config.yaml
arch: "preact_resnet"
model: "image classifier"
dataset: "photos of arthropod specimens (BIOSCAN-5M)"
train_examples: 97500
image_size: 32
crop_scale_min: 1
horizontal_flip: true
rotation_deg: 10
cutout: 0.4
targets: ["order", "family"]
num_classes: [18, 218]
norm: "batchnorm"
hidden_act: "gelu"
depths: [4, 4, 4]
kernel_size: 3
stem: "single"
avg_pool_shortcut: true
widths: [80, 160, 320]
label_smoothing: 0.05
loss: "cross_entropy"
init: "trunc_normal_002"
residual_init: "none"
optimizer: "adamw"
learning_rate: 0.0028
beta1: 0.85
beta2: 0.999
eps: 1e-08
l1_shrink: 0.01
max_steps: 17000
batch_size: 384
epochs: 67.0
lr_schedule: "cosine"
final_lr_fraction: 0
warmup_steps: 850
weight_decay: 0.04
Rows from block 6, named by matrix and row number. Rows with one number belong to one channel. Each number is 500 + 25 x the weight over its row's rms, rounded and kept within 0 to 999. All counts start at 0. Numbers have three digits each. After the name is the row's rms in percent of the matrix's.
# convs0: first 3x3 conv (model.blocks.6.convs.0.weight, 160x160x3x3), inputs 72-89, a 3x3 kernel for each
# convs1: second 3x3 conv (model.blocks.6.convs.1.weight, 160x160x3x3, transposed), outputs 72-89, a 3x3 kernel for each
convs0.73 098:414494505469501589500499492490501503495498496499497487494499449494500510526525512504438500494431493513502448507455500507505498500513525490524506466503500461461474497500528499502521500489500551492500555499499547518498483497507479441459556504496500504499502499505503501500518523500499535501496500508467550544450523638483442466503495490500500491496506486499502502499502502500500502522501517500502499496500500500499505497501565452503458498498444499500496500501517500500500500500500500500500
convs1.73 117:497500441494524504477499483500486505502500502497492496488482499460469517500448503498501512513507502507497475493499485450495498464501500502501508499521503496503517506500519500503476496496482494510532494479492493474545500503490494485474486504505480439498508494494510502468509515488501530507503507537454411363500545387493514464499494543512459500519512520498500502496501507502515514498483422500498457501503464465436498501479495511503507513500498500499501500500490500498540494487534486494530
convs0.74 111:510484466518498504514466459464501500496494500524510497509520505519548501498497494500501500499498501506508502510512496498489478525588516399464430413497507502421484464505498487500498494454499406488476486500508520489479544496531502477505488498500509500505506504512499516501445470479496492497492454418496498471499499500498482496500500500486467500458488479417470464395505486437422452506486499542499526493492501512503506497481508501415495525498478504476473502488480500500489500500478500500500
convs1.74 125:471496499470494471423451449511507501500498491492500500496490511507508544496478482499506499517558489475530485493504500507450513502479532518520512390384463401403482495501530519519498506534495506506521537501505520544506510525499495504502495493476499507556500495502491486500512496493516500505503501501520543500522551539530490546526511499558499502564556499449420520374365464471492500504502487493494499490490500511501505519500515497493466500532503475500495509513502483500491503487472498493482
convs0.75 099:499444502500495439543521522498498517501500527498505499481475484475502486493506496493500500456492505485489502502514498506541552502506502500490493508498499526499492485497494495500474504504501499498511502470472523496427497506469497503502458511549437494500495463503500398492494448478483457500498500505504490467527529457554561458499534501511504499454500503503487495504483501502456500486497484488473485500501476512523508503514534500518478513508470514494490506496483500500500500500496499499499
convs1.75 102:490500506497481500488501464569503504511484500475498495465500518452423477505513527506502498507523501519488504448447500477503477452492501450494496500507495497514472501508515500545477501515483500500465572531516503506493503438479548496508547560500440515500367487484456506540500497526500500509520490502435484447496493459463500492478473487486497501460482499414473488453486499537513547500526564498508541511523504530532522472498508478500509465500494372486524477501512506509524536542539509500499
convs0.76 091:485528474472500490489471499449427493477468505512500527491492440486491519503563563515513446499527462508515497509549508475512500481505525515500507519517511502497487497500466517541495500510504504512532501504521506498538503501469487439405507506504514500453485489498468498497500498494503506503488502508492536497496503451492482468498500495478530502500509500496500502503508502502435500504509530506537550489471512500504498494492469489494474468504583498486510492501479500500500500499500500501500
convs1.76 089:501474507498389492502513520496500517520509493518501519491484499501518501505503511544490487500481512556596500496486489500500486486501493502500486481402499500500508503528516499488506500501505559512483551474481500496493499515471492490489552524518497502510506503512522495494480518540510519521510526498510509507495534557476449504498517500475511495495522511496476498499501500528484504501505538475498532502516554509474504499515499498490491494535559503475504500497478500489525500492498529525497
convs0.77 101:498503545513499500507495501490499507498510515521520515512510583546531538535500478470467500461461478490441446470399436490474435490496527494514494502500440499492458486487479531497411510497457488501524500498496499516467535519499511526523536509532504501519505496499502479496497519507499516513450500505503501506514498509509497504501475508492495498458496501456498511510500421504500407491500510500499506503510541499480497507487498512498509463441407500498495499497498500500500500500500499499497
convs1.77 099:489446467507503456499426430500501494503503496503502503499460464500479397487475501483501505486510494570539494506505503561542498520507493500522577500492498504492482501499511527502500504468501496507502526508501512509506494490508441471507517500475500519507500507513516503519500489435492476483500517499546510492557507405513500475468490516478516515501507528524496439518493467500506512496486491495507500498499482475541491489545477471537499499498492515501494516500507490475460501500501500502491
convs0.78 100:530514509500441523512510504530544496508499485470453485434459486481473500512499508500500500501491500559506499522494476497499455469496497515508511522508517491483494501525501500510497397467495502512510483500509520501522502537493456482523510474468407502512494501499493474498478516477469505471500501495500518532505501503503518497503501507491496477488502407500396410493463453478485497544519522533502509523506500504501500492504557500526522481500504500480497444487475500500500500500500500500500
convs1.78 104:422456484532500489498466497508509505500487500505490495460503493482499498491524500491497566493497498480487469464493497482455495451480497557528505510508512484441476503520498500501497524505499516501500501500499494472499500500511524499503500492504507497509492510564501496526517515527522477524552408501444491491509483491530498519568501485519493466586500501520542518518460517507521623486495468446498491390430481508497496499478502507485503494486508499501516533515499487497494462469489489459498
convs0.79 101:500498459486495493493488535511499499517488489483495502474475511497497507535504532511487449549486497494496508616568514508504512451491535488501500475513501520500502495498458506504481496487506501494484505488496506502516499513500511526498478499488403481501465492501512497483485520533492495501469485485508514511510519502507500508497501501507543488503451465470380499435448504440500500500489493487506497494493501486479525458495541507501527442500536426518506404499501500503500500500500499499499
convs1.79 089:501499509474496474501499503535501492505504468502504494465425503503473497510501487506496499544503495529514500500537498501504470551501480527574533517484436521450407500501461501455451471486464498501503504456415494467423493519501539511501556499503494552500487499497506531509438489496500533500498529503501493492509500498548526511495504464485531513505500495502506495467484449503498495509504506498433484515499487500501487473476497489510506571622517525643608502498503520502559493496517500504505
convs0.80 095:471478487502491451500502410491492508503476508500506500501506499500498478496467497429451497489451463495496498534503431543496478500525521507508556506503502507504456499501513500493518510502540499499501531536499543535487522516499505501501510503510500488499498499489497484445523497496536479498498499493501501530502511501537501481429467510461501532517470508465496500502499498516504501513507497567566477522539485502534510500499500512457494479506510501498484497444429500500500500500500500500500
convs1.80 094:495497508494499501487540500505501575499499491489503491456461476494512485500546560508522564537476508488511518556499539492516502502496522491499493498500500517509511473448476529463450500491449495485486493503510499505507511464495501505503508485487503525520533505512499500500502500500501496500485480500502515495500505526541490500482500497499507503468475497517519521559497480526540557488500494512532520501537508461442501493444468547512547526513508494445486520494500487489500500490499499495506
convs0.81 080:472531517498502502500500500500501518516503516501513502454508541469495506474463519482506438478502501488495509495559562495508548476491498500494452500500483498538503495473456503491495498499497512500471500500503493499501491496524509473482517503476512506515501497470489498497494504474496497482492521500503507503487467496500497464503498492473486495412501513559456359511449216500519510509516491483508506496504496531499488500495501512512512495497533503473432483513499500500500500500500500500500
convs1.81 054:530506502520503504501453502492494500482517506511501504480512506480505494506514521504478526514519507498503479485520489565452487502488493516511502496494521500439503500505500427512499474490499501484502421500547505457563509508554499466508511515500499481500504500502500504502491466498491494499508530503504488482456501484503527502491510490502521503500512569484464504513476457596523522505511500499478496499492501500508458476478497500500549504496487570489500535500527525493558522500520513502514
convs0.82 113:527502496594516495505501477496473471492546506492506469527490506513508488512500491499501496518499500500498501468496500523499518502497463499481484449505491504502497465492474502468495450493500498498496505500490504518564462498500471477492479466481500499501488496501497501497496499500512500500497495480501534558501502527505500526503494494494485475482503514499512506507489500477500502498500501508500503522481497496486492528500496481501499496511513519541500494493500500500500500500500500500500
convs1.82 117:483500507500486476505504447484495477503505497499506497495484388515524527521496496510442499513450437495489496499502502501501479501500493479488495500497496505485492504522526520502503499484499501498426498525458469487472500493501500537496498496502506500499491496519501500552499525494500499497478491500491500478501515502457496481500544519516500500482485502519527510504449484527507501499500507493491500500512485509500516501511543479502557479496526487502516471459456495474509459477500501507496
convs0.83 122:523507513499506504486501529502505506499499500509499495508524560499497510445486499484497493459476479502493501494488512423503497498513482472487502500501497476510515499501520500508497502508491491501470557535499503499502496471498501462503497552505499505508498505500524512479463459445500519476422466458518500509508500508504488501511490500492482506504489509500474500487499419462472473495511500485502533499506525510503470542509432500474447503501502484500500470496500478473500490500500500500500
convs1.83 132:506508502521501522494487469486500496494495500498495500496497492504522498499500510516504500508495530519504499498464460497466499507506527516500522500328353514401391497521500497502509515498499506499496499491501506500504501536501514497494548505502517507491504500489498484494535498499510499497526501502511501532516518576486508499499526539527500547502501566605501396582384387564493491500511501497494461500505470519526507517499498499484482503511520500473500500483509495499494506500498503504508
convs0.84 108:513518503499522501506524510520509512499502480525523499501526499507528504501489490492459496489483485499502505492501463470498500486552503464453465445452468499486517500501523501489493501482494493494497480496500501496499510496517521460472494499490490490500466473492479473484506508515484485496482510494502501483518536517495517514515488485518517493501499501463477460462457460472451477501443474510502518503497496500514500525523544501502476500495485500500515502498506500500500500497500500499500
convs1.84 128:506506502503429477500427464496542512497500503499507505497502497507502503501503514504515490497500503457533572503530506531521504506500500554522518508513520501463507475484490474468449500489498498503499481423500472474491501496490506502510514501513525509511501478475517475475455458430500498497502511500501526534502505500484500501503508505501494499567505500475453468486468470502492467502498508503500518500492500533547520503499502520496499532500502508499513496494494495502489503516521480532539
convs0.85 092:508507480496533498541494501501489489507521491497495496503500500548550501535503510461485435496425497500499501483501486505502516519505492541523500499501510529512525503496504502465499499493502500529499529540502545504499557444452533503474513505517517481486492447499491508510506471531506461499485485505500511501502513474547501503515487507457498494502505499501513498491501502499509498507501498520518482516507497501503488516495498503459513415515503458454513462461460500501500500500500500500500
convs1.85 082:500504509539541511486490524514480503512504478533547509493438473518521496497500500564506496513492503510495491498502465528514475519491470494497498489411515497504404501499541505513498498507476487476502501503499521526515566551519501515495498482483487527523487496503508504456494503518514511521508501501502527514495525534495508526545465480449493486499498498514500612554594467497539476485505476482497506457485528508490484531481482533496471517520576547500509501539517495484497502498495495497498
convs0.86 095:499496489505484487485493496496498529506462494510501510500498493503485502517504519506500473507503495445528503524509488497507489493514464503443482505504504510454491506499487497500480488457464501493483508497520531493502491460485510491502502503507499498502502498513511502499563495501506522500513495493500500495500485473506508520524519510479452502472498443515492501493460454473349408499497532500502510494498515481464474493489472515467506493500533500495498504449497500500500500501500500501500
convs1.86 094:495473495493446522545493497506501477542553501526551503496500488519503501514522502510498489542484501553499498518497490508436492473499497546502505468407459509500497504499514503498511499452501491478502462476501528493500520500501535501503514510496455490502471475496500484488498529473503496483545492495486492511494511505516496494509530484498506509505521514507488490499440510534506583500515504500500497522509496502451504457426511487426500561588545524536587499506592542467507510440488517505520
convs0.87 086:502489488513505493485493504505480436503514457496515453502460370511500473462497490498493554513505539470563528499485499495504500486497483595504514500494525577551522507501475501499500506500514502498507502499516487500518503541529478490499528539529496502499506503500531493498498506498469486496455492499497480501494505506499501458515488505535556515511523501499501486499512509520532497539515493498547487485518519497519584539502508523510469501487522502503502489507501500502501500501500499500499
convs1.87 075:504498502484518509504530515490500507502505496511509500491499502507493499498500482509502520548446531558529514480490500506500507550479500503511485483481462510501493497482466531488500512476500550560536502527513518521529497495510509502499500549522474499473498502493510532477502500488505493487513509505476493519399494511464500475443501501518480480466483418480480479487502474542518501513481495505498508522530522495513498445478504534521513503496466515501469493510504498497534494494523518544564
convs0.88 097:538555527514503546527502520502490499495479453506439491498504465501458488498521503508508482513482488501504498498461514497500539485498514501474470497471445541500511499452502456501438462471459498491499488428452504513513468501500518467527479546508501486503500493466503466496499497514522531505507506513517518522510514535517509533514471500442502489474499502497500484456466428482462445518508497499469489506501498508507497503507492507500549495498517513503503518522492500500500500501500500500499
convs1.88 093:518500519505487513500529527517520560504497506532538505475482481512528505478497518510518513512498490502512494516501399622495471502523497528500490550495530491460499496482480500504501504518500465507501472525536504534517474474519488468501509505528563489481489526529497499525482506489545516500543509537486501517498507498494539492495468499471496492445499498500496496493488494519501516499510528499518536497494530553497472500498472444501491507538497548516545521498549478496506502490514494507583
convs0.89 110:485500487511504495496555479488495504500500496500503502497501504502513500475499511487478478477501462500491499550507514503492500481507495549501502506501503508502498503489501484445499498498493498502494551539518513564518499449492488476458556559530448440449528508444506500446434347467449475493447432526498480484493497494453519492500512499460496500499508499505498484500504463500501498480499498481499500463500484494499457502502492502506513512516514460500500418497502500500500500500500500500500
convs1.89 106:515565517523511541514507525496494491499503510500503519473477489501568527497490476545536511494499491506504497485468500468502548504519512499481469501421421500478508499463482505449467483477497516500502495475500486476499554585551499496500489450499504499500515510505493512511499500504501503501505488503471496522500494503504508506490524513498498481469498494628517477503500543501512563490489487485486476493502500457486480513492500499478536557497507519514505510511503498498477513500481509516511
convs0.90 108:466500488500500499509499416467500513438433493499475491507499498500498496522509492454497482418420483499485458500495499557540499503516509503500550500498500486491475494494506490417493502460498502526500503498496497486483520501525502505482500511509510493500504501501465499504494496543498448501500496495455488499500501498571537458461481484491481501461500475478499506452482518464472500481492450493511485495506460497496498508496516504520512456501518488464500479489435500500501500500500505500500
convs1.90 118:493497509504521494502539492499490503500451458526511498458454473509500463454516520498505509499510458502532474502514497489539489481481444489485496479519496500505513490506528514500497536519491510493500505502541496501505500499496492503478483487530415394488513446404549501459495496499551499568513546506499537506478494502521497500491525570487509549469503509473500473537547433500499418499500499500501498451531522498497499523528501501500522500483494523486444500492435478490543502505497483491451
convs0.91 105:471428432464458500569494487499499503500517497492498484492502498506487475504519506500499498500500500503502500562500533519506517514501497498503502503489468518530500476502500499500500502483482556503517541502521519527526497496499498504500498499501458495500490501504500486477479507500498504499504518516387414477486407418621529478497494509499496498500500497499499506478488494499500427501505496492465499508482490500505497495442463507511483482491507473510515498482485500500500500500500500500500
convs1.91 108:503526527473501496467486440500500493510493490505498507505502504497519508497482496504500495499505481501495472500505500500490460411494442505509494503489487491502475473500494496499467514507502461473461498483500510512504500480482511501485476501501501500505495501504470451483508500498482478492429374469448495571490496549498514500531500504501504499519524517503528513503520517492501501474548565476502501467482446513527541533500496544504498438489502493500490446442483489493487503499488471498496
convs0.92 099:498497508499503503495503504480502475499500465523501504488515525524548569511555557479491502457497499528498487510497518524480500526542542489504505487503506499499494500496488496500499444468478468472437499509500504507505519498508551484502514499541510524522498502524507497466444455398386454438412463439496502501510499501498500496500423474450484482384475491492507502490502502497499505485499499494497519483494503489500480499517504484437456501494431507513496501500511500501501500501502500500500
convs1.92 104:461498505463467499479488502513515501507498508511472477488498502503531551457501494511532515496484524464494489504505498523498503500483502517501504498472509509495499508500515487452458520493504520515503479427491496500500484501487500514513489491500519502507488478502498415499501501497496504501503504494511506467499506478495498482506498507505524514532583514506463501494450494538496490488500499489478550501500514534492516492448497473495496503479498493495500500469485496510513500488501503504524
convs0.93 113:492530493490493486502504531500508506463465487494458499469445447513501506515510527497419491499475431521501488500512500500495505543536508498494505499493499461459494497500506504500517501454422500484491507501501503486499470486523494458481498510486503494490488507488461501509525500502499499486503496494499582519448499499468464436493502463495501506506481498500501503521500500500502501481520500505517518525503512465510519508483496503502504508499460513503496507503500501500501501501502501501500
convs1.93 108:492491486494496497499503502469484474479500515505498493524444506498497534508476499543537513528497532499546550518524510482480501500480509510524502498518501501501503515506499501509497506504510538529511546503536415457513478501518495448474504515514473451499517488501562569519500490464497493498516492499489421458496527486497633523498488491522494500509537488500510501508495505503507503486498478484503487497499471481500503474494525547512463497464518511496498510510500497476502517497499502499490
convs0.94 114:500506506500502485454496453500501500500491474497516496522506507528522502459498528569500501514500505433500497500530498499515492495501508506499494466500515484497499499498515501493499495488466453502505499503509487429439500453499497446498444431520501460439500500476509496521545500455503452502500503508495500497507502489477488500485462502527484437505477427500502501518501502500495487481506477499499500500484497482497473531548540544500503518499468502498466501497489500500500500500500500500501
convs1.94 110:487499490501519493452522505482498524495496514522499499499487489498486503473490499490479471510499508442510535423413500416495503470500510518523500567503496563515501497502539507551520498530512493537504595551513501516489507506535515528500511506572483499528426473495497485497470456485459427509500513579524510503527500475492492492503510442498500489493488499465496494470497575524511556526497495539513504487507526519507479504501525505498463481496500422443504502505510500499473471497502483497497
convs0.95 094:520533564491499565501499452505532517502509490499501490469507532487503549501510500499499495502507499467475474481511496500536512501519513491498503487465499490462502517523498499502499502501500498495494500494478507498498502504494500492484498471499499500520545501532507498493500495453518502497531500500541514500507523488524511503451392447503553501505505518500484499503499483510499444522515512530495512588509497500497510512502520516505502496469500503505491510504503500501500500500501500500500
convs1.95 077:509504499499500486520501486569473498501495498497493499476472420482495467445491497500525502502438514492459475505536503507498501487499484560494505506509504530543500504510508500508495517501463516528507560512507543502503486465488517510497500500549534500498459499534478501510506519500535499492503500503557502501511492401499463484507499485484488497504498500469500536450500504504611539499508500498494490500465500494423503457502477493506476523572499500501501436500502467486500473499500502496495
convs0.96 108:501524494586545546519493472409482483443443506497494486501500505509500542512508500510500457499499500509509532577546500471505520468509557500486490442493497494499518512498464491500496491461496505518506500459467496490495499518515493500522537497514488505497444499477472500499496500500517505491501514514495497457527526507486490474504469424506480463503500480504500493499500493447479498477495493518522512508490355474471500553496509477485517495517499498510502485458502500500504500500500500500500
convs1.96 114:508493549526526545500479500453446501470470519484429422523485500519492504511498500493502499498562516512491549538502510545549482533505503499500495532517494505495500522492509506507500515505501507486521518510515514501526502504529502503544552521555494508477492517502500568503500499523491497501520503501433501500486498493480495406509494504513501502505511505535530475528508502508503499487506539504554512486503469509507500498491499488495427521538528466498490509516507500518525497495478514523510
convs0.97 092:500456471498506495463512476505477500494483503508505499520501499493499498466464491502500422501482413496498549518517500452474529473504518453456504483442501510481553475505503470499489492497480479497518500504525506502503492512495492527500498483483480479485496485426494465494499502495520505504501497499509495509525496508501516505489535500450504494428467464486474499500504498498450513424457500444511526503524502500500497535508503520492512474485506519511487505463472500500500500500500500500500
convs1.97 081:490485502494476470528488501501500527496500491500491505466458537552549536526508504573491490502466459514496500503535510443477478493489574502501518507505493542545453506487477488478465500508492489501498500547494501495498506494526500498492534513499587526494499502502500423496516523480511531499496517522499501499522499547503494510485500523475506497498545496556480498481453400584489495502482500502471499518503502479497457487490509491499494557497500512495498486446501499506529506513512510507501
convs0.98 095:501483496442439489501502501502539499503500497520466496478498477458490489490496532515478483502500468515532500578468501544510460548538522511510501529500519502503516481518498500501487514505451522517500497459481499492500497503479499530508515500504377448449491500491456500504464517499473462496501500526477507517487475523503516495476468487506500496521516453452401498489460461497453506533514500499501547489500492499499542498474523467499496477408499452436502479444496500500500500500500500500500
convs1.98 103:477510481524500500512494493500466496504459493514498497491488496528512502545567522475487526503499504475492472500498498474499464469493478539503515509468501433400371505502534503499500541502500505505524501490502499451492508540523503500500480490485521520502500503527476493516510501499513501507502481508469509517526560575502507595530496507499453464502491514538570563520490497500506502519501476517515506488485501501500499495492575505472499497524488507508501507512521500530551502519498505495495
convs0.99 099:501500497508498501453504497478487441506500466503502504501502494510529498503527524497499461488501465498475486466499538494491491496506530550548537522547511500499517490484471451467493501495500500516501501565541499549500502466497511507502548606540486394466445497416492498505516476487501501451479437505517449508498472487485509471525502509466496493500503509489501505512501503501472501494500455498507509456499502534501500502505507501530519491460514500455462451413464500500500500500500500499499
convs1.99 096:516519503501489498492568509560503514499500492517526500505477447502509495554495499508514526525513516497502487499447511482500500499493502511500504499465509493503510494488478469500492494497503497496499500507504537533510561520535497476494471499500586520515499588526492504534513506494459502492495479513501495496500498476460504446484498475509499495489494511499434505449468512502504544502509500512507500516505503481498542492460507503500542571515510501493501501490533500505498501483486499456487
convs0.100 086:550499500489500508514473497500512500499517499504496500470499508440500503446489487500511523492496501462500500530523513516490498502529517499426502486442509522516575522507504536520515544541530488482507506500500499515499503517446485493498471504502484517552432519511507502499500464490515457469502499511542504503506492509539490502488474518468499487406479491501476512496397486474452502508496501503501497507499547568469555459413554559497501429493502501462479507504500500500500500500500500500500
convs1.100 067:483503566538496498506501575497432483506467483554483499498476495507487467500499508518498504504478498505501490512541552523503510500533500466500514475499515504506473489491501492492495501510515534501558480434490486472514540493499499495501508502509507527498506570550475500554487499497507499524535504526508517514511500527522488551496500432486506517457500452479532502488497528486497524500527547511506498512519524496499498531516547566497526503509500491501539492473494534510515496500525507502528
convs0.101 086:465499531478422463454488490503502492498501489474484476448487501477453484462468485460497499499465500501457485493511462499538518492488502501502501515514521531543540513513502491490452500531512500502443505504470519511504529524500505485437519513473500508534497493480520482456496501470485503478502497475499471517496496482476503533520503501509498500485497478497496493499479494501512505500498479521504428495498477496483469459500500488498537491510520506484497494505490500502500500501501500500500
convs1.101 079:527528509486447461501494494512522509521511564513500478500533515490504504500509539562526565533496510509514510443495495506479502552486490501462457547513533554543525501511519503508479530479493494505500506500519496499517525501516482420472498498529492493501504514512467558504538540521502502501479497477505477501498459496500471505468486499416504495458473477500507500500500495486495467509530494477462506581527540542511518508514512497507481503516499454502510404500495502480461456439452506505508
convs0.102 104:501501488453489495497479490501489501503505495492439505436505501494570509501544498500484500476491500517468485549501535477458493512501500507503533489494505473490503500556523500493465501505493508502499481497508500506509538502501543502493590508503506488500496485504502485473487473438511513503498526495466500488499497505501481499509500495432500503493500503503502501499499499472492495547534505498481500468466439498498483478493486500498504501495494501498481499508480500500500500500500500501500
convs1.102 104:502468505500475507497492540517508500484496498497493467512557583506499482511501474500500563533512539502512476506511540516501503500510480525500502509411496499497499495503505496482461475498500536500501501380456500496500499536495509510500526495498482472488490440489510501475500500500494485483500500462498490491475474442461498512504507522497532486488504489499434456565502496522498503489457498500497506550508522501495501499468486497511504515500501500495508523502530500508505490504511502516520
convs0.103 110:504511500498450519468503505484503502498500515497533498525505494469484527496500517570501502565527484529548510514501516500494492502431500559483505414435542485458531503501512501501503499510506501473500494472487508491490493499494495474514499522504500500511482497501466481500543558505505498519477497535543482480501513526430501568576501497514503501500508509522529500501454501455484509517523497496499505499520503579500497500461494477449530530507498501502500398449522500500500500500500500500500
convs1.103 118:471509458496530499498484504426494538508542538499505457442468492510503474463496491500500492590548444503499472502492465500500495500479455503502501499472438526504482499489500510487488485498503485489507503489428549491497469493509491521490500491486496500432468588510392501524452532502499503495486505455469487498507535500498503495506483438486444478515503509498512492553541507509509498504501494480500478504503468483492489501485503486496517467538510464500508492454503469500502471501505494501499
convs0.104 106:532521491486401524552500499500496500470468500502522565479496501458433491510504492501500492509491487515500503502486468499424519500416489500502501501504502500502502503502497483500467437483470503432500457419467494496478513499477503500489474466498500500477501530500500504499491455518474498499472462528560520505497510539576550507500487497493501498480495501505501436500504499477503500509495505500391510506474519528529494545522547526516478502500499505502506466492520500500500499500499500500499
convs1.104 116:499549512535499500473471494507535540505527497516517500426420461499469431492488468489497492474448472498482472530481502522484488539506490513519499523513512496510510431500459516500495500508482489494501495498480480490488491508500481496467435498480517531507515534501532501500556500504529494520499524530445503502456503537490501490533491478504503500499543510508508501501519503500500493527530502540560517516499469482508511477455486511500499514502538559501502501507503500498497501473495493468490
convs0.105 098:504504536496493495523500506486505511511490496494429491518506564509430480481482473456457499495489447496499429505500502482481495577524504525502437499556520416432491494488405498516473499507504500486500501485504490500474495500500499501509512474481499499443475517501492501513489506474502502501501507502504504503496496513514494482480446494503510517453478512505431454497500481476503501506504506500526536500505502497493508474491532515521496500496463482521499475499507500500500500500500500500500
convs1.105 099:511504506495500508510475494493489498522475495500487497527488493499500497528489515519511525487507509504499523540506512491494497475572580497462469510496465497507508498509499479502528501498499501455472496480438497536503502500496502498492528500520503518530500527549516491504542512519486501509473512530502508547481510504501506483503512544518547541505511502487501501462470518500464540497511499498534501461497494471500512500436440481493501543566512500502567501507510494503508504509504506499499
convs0.106 096:478485492476499476411479475509501511505495523499499503498497499500500500506518531535500456527499500495549526515500500535520499478490481515510480499500499473488517492488499511521499504501499500504475512518472507481477490525476485491500489512499480446513495479499507507503501497547499493504493484500463463511505499499496498500499499499486498488472496503466478515402411503307357500495492500496527499480500482491470470486499492509550496473476534497481511475476500503502501501500500501500500
convs1.106 093:502496489498490505518497507497500507501545500502548512500491500504501485502514500490501491500461496541504466499522494499504471502510500490485483501451436503491494561509500517482505510515508484496488526491489496492524434475480500523504510500511518496511501418501507500502454498500460496507496511536503504504496481472521492510503501476500510517505512510544506516517446441548500504505510505485493499495503521521520472480501499493500520498530582502493547501503505495500500474488491500478458
convs0.107 104:517515516515518500496503498488500499503501493500499498479471467500504456496511535501503442502496500545502512493488502496498489501516441510505510497504508497501520511508504502501504486500500498500469500545506484500494496444458500481463495496500468451498499466471522499497397384484517520498450415524481493510513497469511546503485501512483538578495505501501494498501501497488500500500535544462473490480496500481450494494491463434501548501501509460436498404504489500497500500500500500500500
convs1.107 099:500518498491499502509519567486501500499508496499505542494503481501548491493500500496488497498483517498501496482464483496481500511499520529516503514361342526458472474491496499499500493477496507473501484373454509470503522525500499528503499501538512521539533502552468501517501502501495496497504499498489485546497503613506500533506508498498505496496488472627501495524497472544547541498509504472501500505525529501519535500490502509496493500502527500495513483493500496497491501482478532515508
convs0.108 098:445442495516498478498511530515484505488493503494480507458476502489481498494503491499434445503459456502500495453486498509500498512532503507508520500481497507475500506500516497494467499492496484499497501467499489496512493521513501447449504456502474485493502501504456484510501475496506501504526505519505498504517495495503503500480490452451498494496428379503501512500480500446500503496511540505488501530541519507479513514491474470534503500499499480500500504508501502500499499499500500500500
convs1.108 099:496491504500461430528524500509504500530509509477500529500484502511500512559482488505470529500509528490500539496514498515515507491471488509508516532519525546564496487495533509501514518513498486490501470483475498511512496512522500553515517562575506500504532506487503508488520497500502503501499499485449486502487495496501499491506500500492501492442500439496495501516528459501480489531507506498520500591551505538578517529499501501506524499501506500494511483500501501503500492491503497510516
convs0.109 104:530498497573536517500487500502499491491500493495502495524526488544529502511534512500496489502499502500500532500519501504498495521501464502503522501503501519501494481474498503519505479513501496453472498448480500483498478501500450498507487499497470500481488499499501490500510504514487500502500507516478498496490467487499502513408410448432493416456503481501500499504504501500501493502486459515504506514418500502483509507470494502488500499502500500510501500500505500500500499500500499499500
convs1.109 105:499521466499501482489473431512504501502499500468498494488502501504509544490526500539500493537500502472478526507481493517501512493478502530501498517519516502501492518574529529587547505526518500483495473448469502499516498593522482502500439504517499526500498539593511546568501519500499499500505501501482510524499509558476499504500489507479500498500448510500539505501506501505491498520524501547523509551491487440504501492488467474482492495555517497499529496499471499490500488487499495500502
convs0.110 088:497514499497511500506511493520513522500524521533549501481485500477505462513506492509488476506489424498500499493478497502506508507559506416497509451501499444460509521515500509509501505510514440489500495507511427461513508505539488437441499529445438464501469443492475472467500500502495502528501504506489488467504491496495497488530508502496531514470500515513520510488462501434465489510500473488513504454479497439437491496488534420463545503507497484488509493505503500500499500500500500501500
convs1.110 076:541504496501519486500516501499523559499506560503500542497498495493500485479450486586561577531502447504509498491501506509491478539482500526493503500476502500498492485499501476495501502507518501501446461449423497502496500501506470496524514518561520480497502501490497532527488487508471477496488492496561463467546499496510436506498525529490484500498505500538516501498517499467498523499507497497492497538495518508507521482495524506492477503507505492499490494493461499503501484467490476502509
convs0.111 112:543558534504502548527479503497497504500525516481501492506500466501506499497506510513500507510503468500501499474485449496495502500501444499498500435464492487452476516512506500533506472500488492501519497506507511527503497451502529536530503507509500500499494495478505500472501499499494502505491503507567534513549471552553497606493502461500479475498499500500508500499500504501504500541508527513491501508473503500516495535501535490443518498502491500501510498467499500500500500499500500509500
convs1.111 118:468500495485511515500499500490500505504548500512536494486488460506517505514516506482481536499494501500482501589547545502494492496500501487399430487415452523518503509507521517527506492501506499449496485498475550537519561520503553552545508528502505493501475495497495499475504485480501530510484503487465501484496497486418497498501503503494492545498443426488495502500558554493508524500496488495515487500510469538510505489479484483484499507501512498498496501502500502505511501503501503512503
convs0.112 096:494507457507478504507485493485499500450497498503520501555527484499450459492502434506518495481499492489500500479484483459516458517460455529561525498506523483473495493514499494507501512488507496499485524514507519514508497499512515493485570509479484466463501451498500461478497475500502483502514503497498507442491485498501495522448438472515502502500512496477502492500502506490494496551549506502515505500503508503487495537480529516501568455501499494501500501516481500500500500500500500500500
convs1.112 085:503481462469506498509495500482498470465509506467490499491517501495463461506472495502506490536496495502510492531503522497544532522517609501465490499500496500480498479495512473525553494488498467494531471486502498500512503475473521497497508480480496495545504513496515508546459491468491502498515515497494492501497465543514499541500518519505519525503506484505476500513504500504490487527499499500498493500496500525500495460482480491482499488501495492472435496480506519498505504494487492486494
convs0.113 104:509463506490471502498481519490495503501473501514500515479483503516504527464528565494503504486501503504479451496535559500497511541501513503476498501502500492501496471480485486461432461486496473474488433486504486486501474464508471472499505481508475503496521504500482482466499486500499476498469484502499441492498438486500500501517483475495500460466470478487500453502522496501502483477490502493500541496506518500434481465416482467427387480489416497496437501502498500500500505501501500501500
convs1.113 111:472500500502499528487503483515506518526500505500511509492504484485513500454529503512532506486541550462504558514516494492504522496500522496507506501476508506506501519498494493484496498497509505495494499475478499523501471506502496500502502540486504498485498464488513499500508518544500505496536528522536590504520499498560498503549500501506480507527509546527438426508472464574502500504501500515500522508504505525509509491499499494536529508503505501504513555502499486493501519494487514497494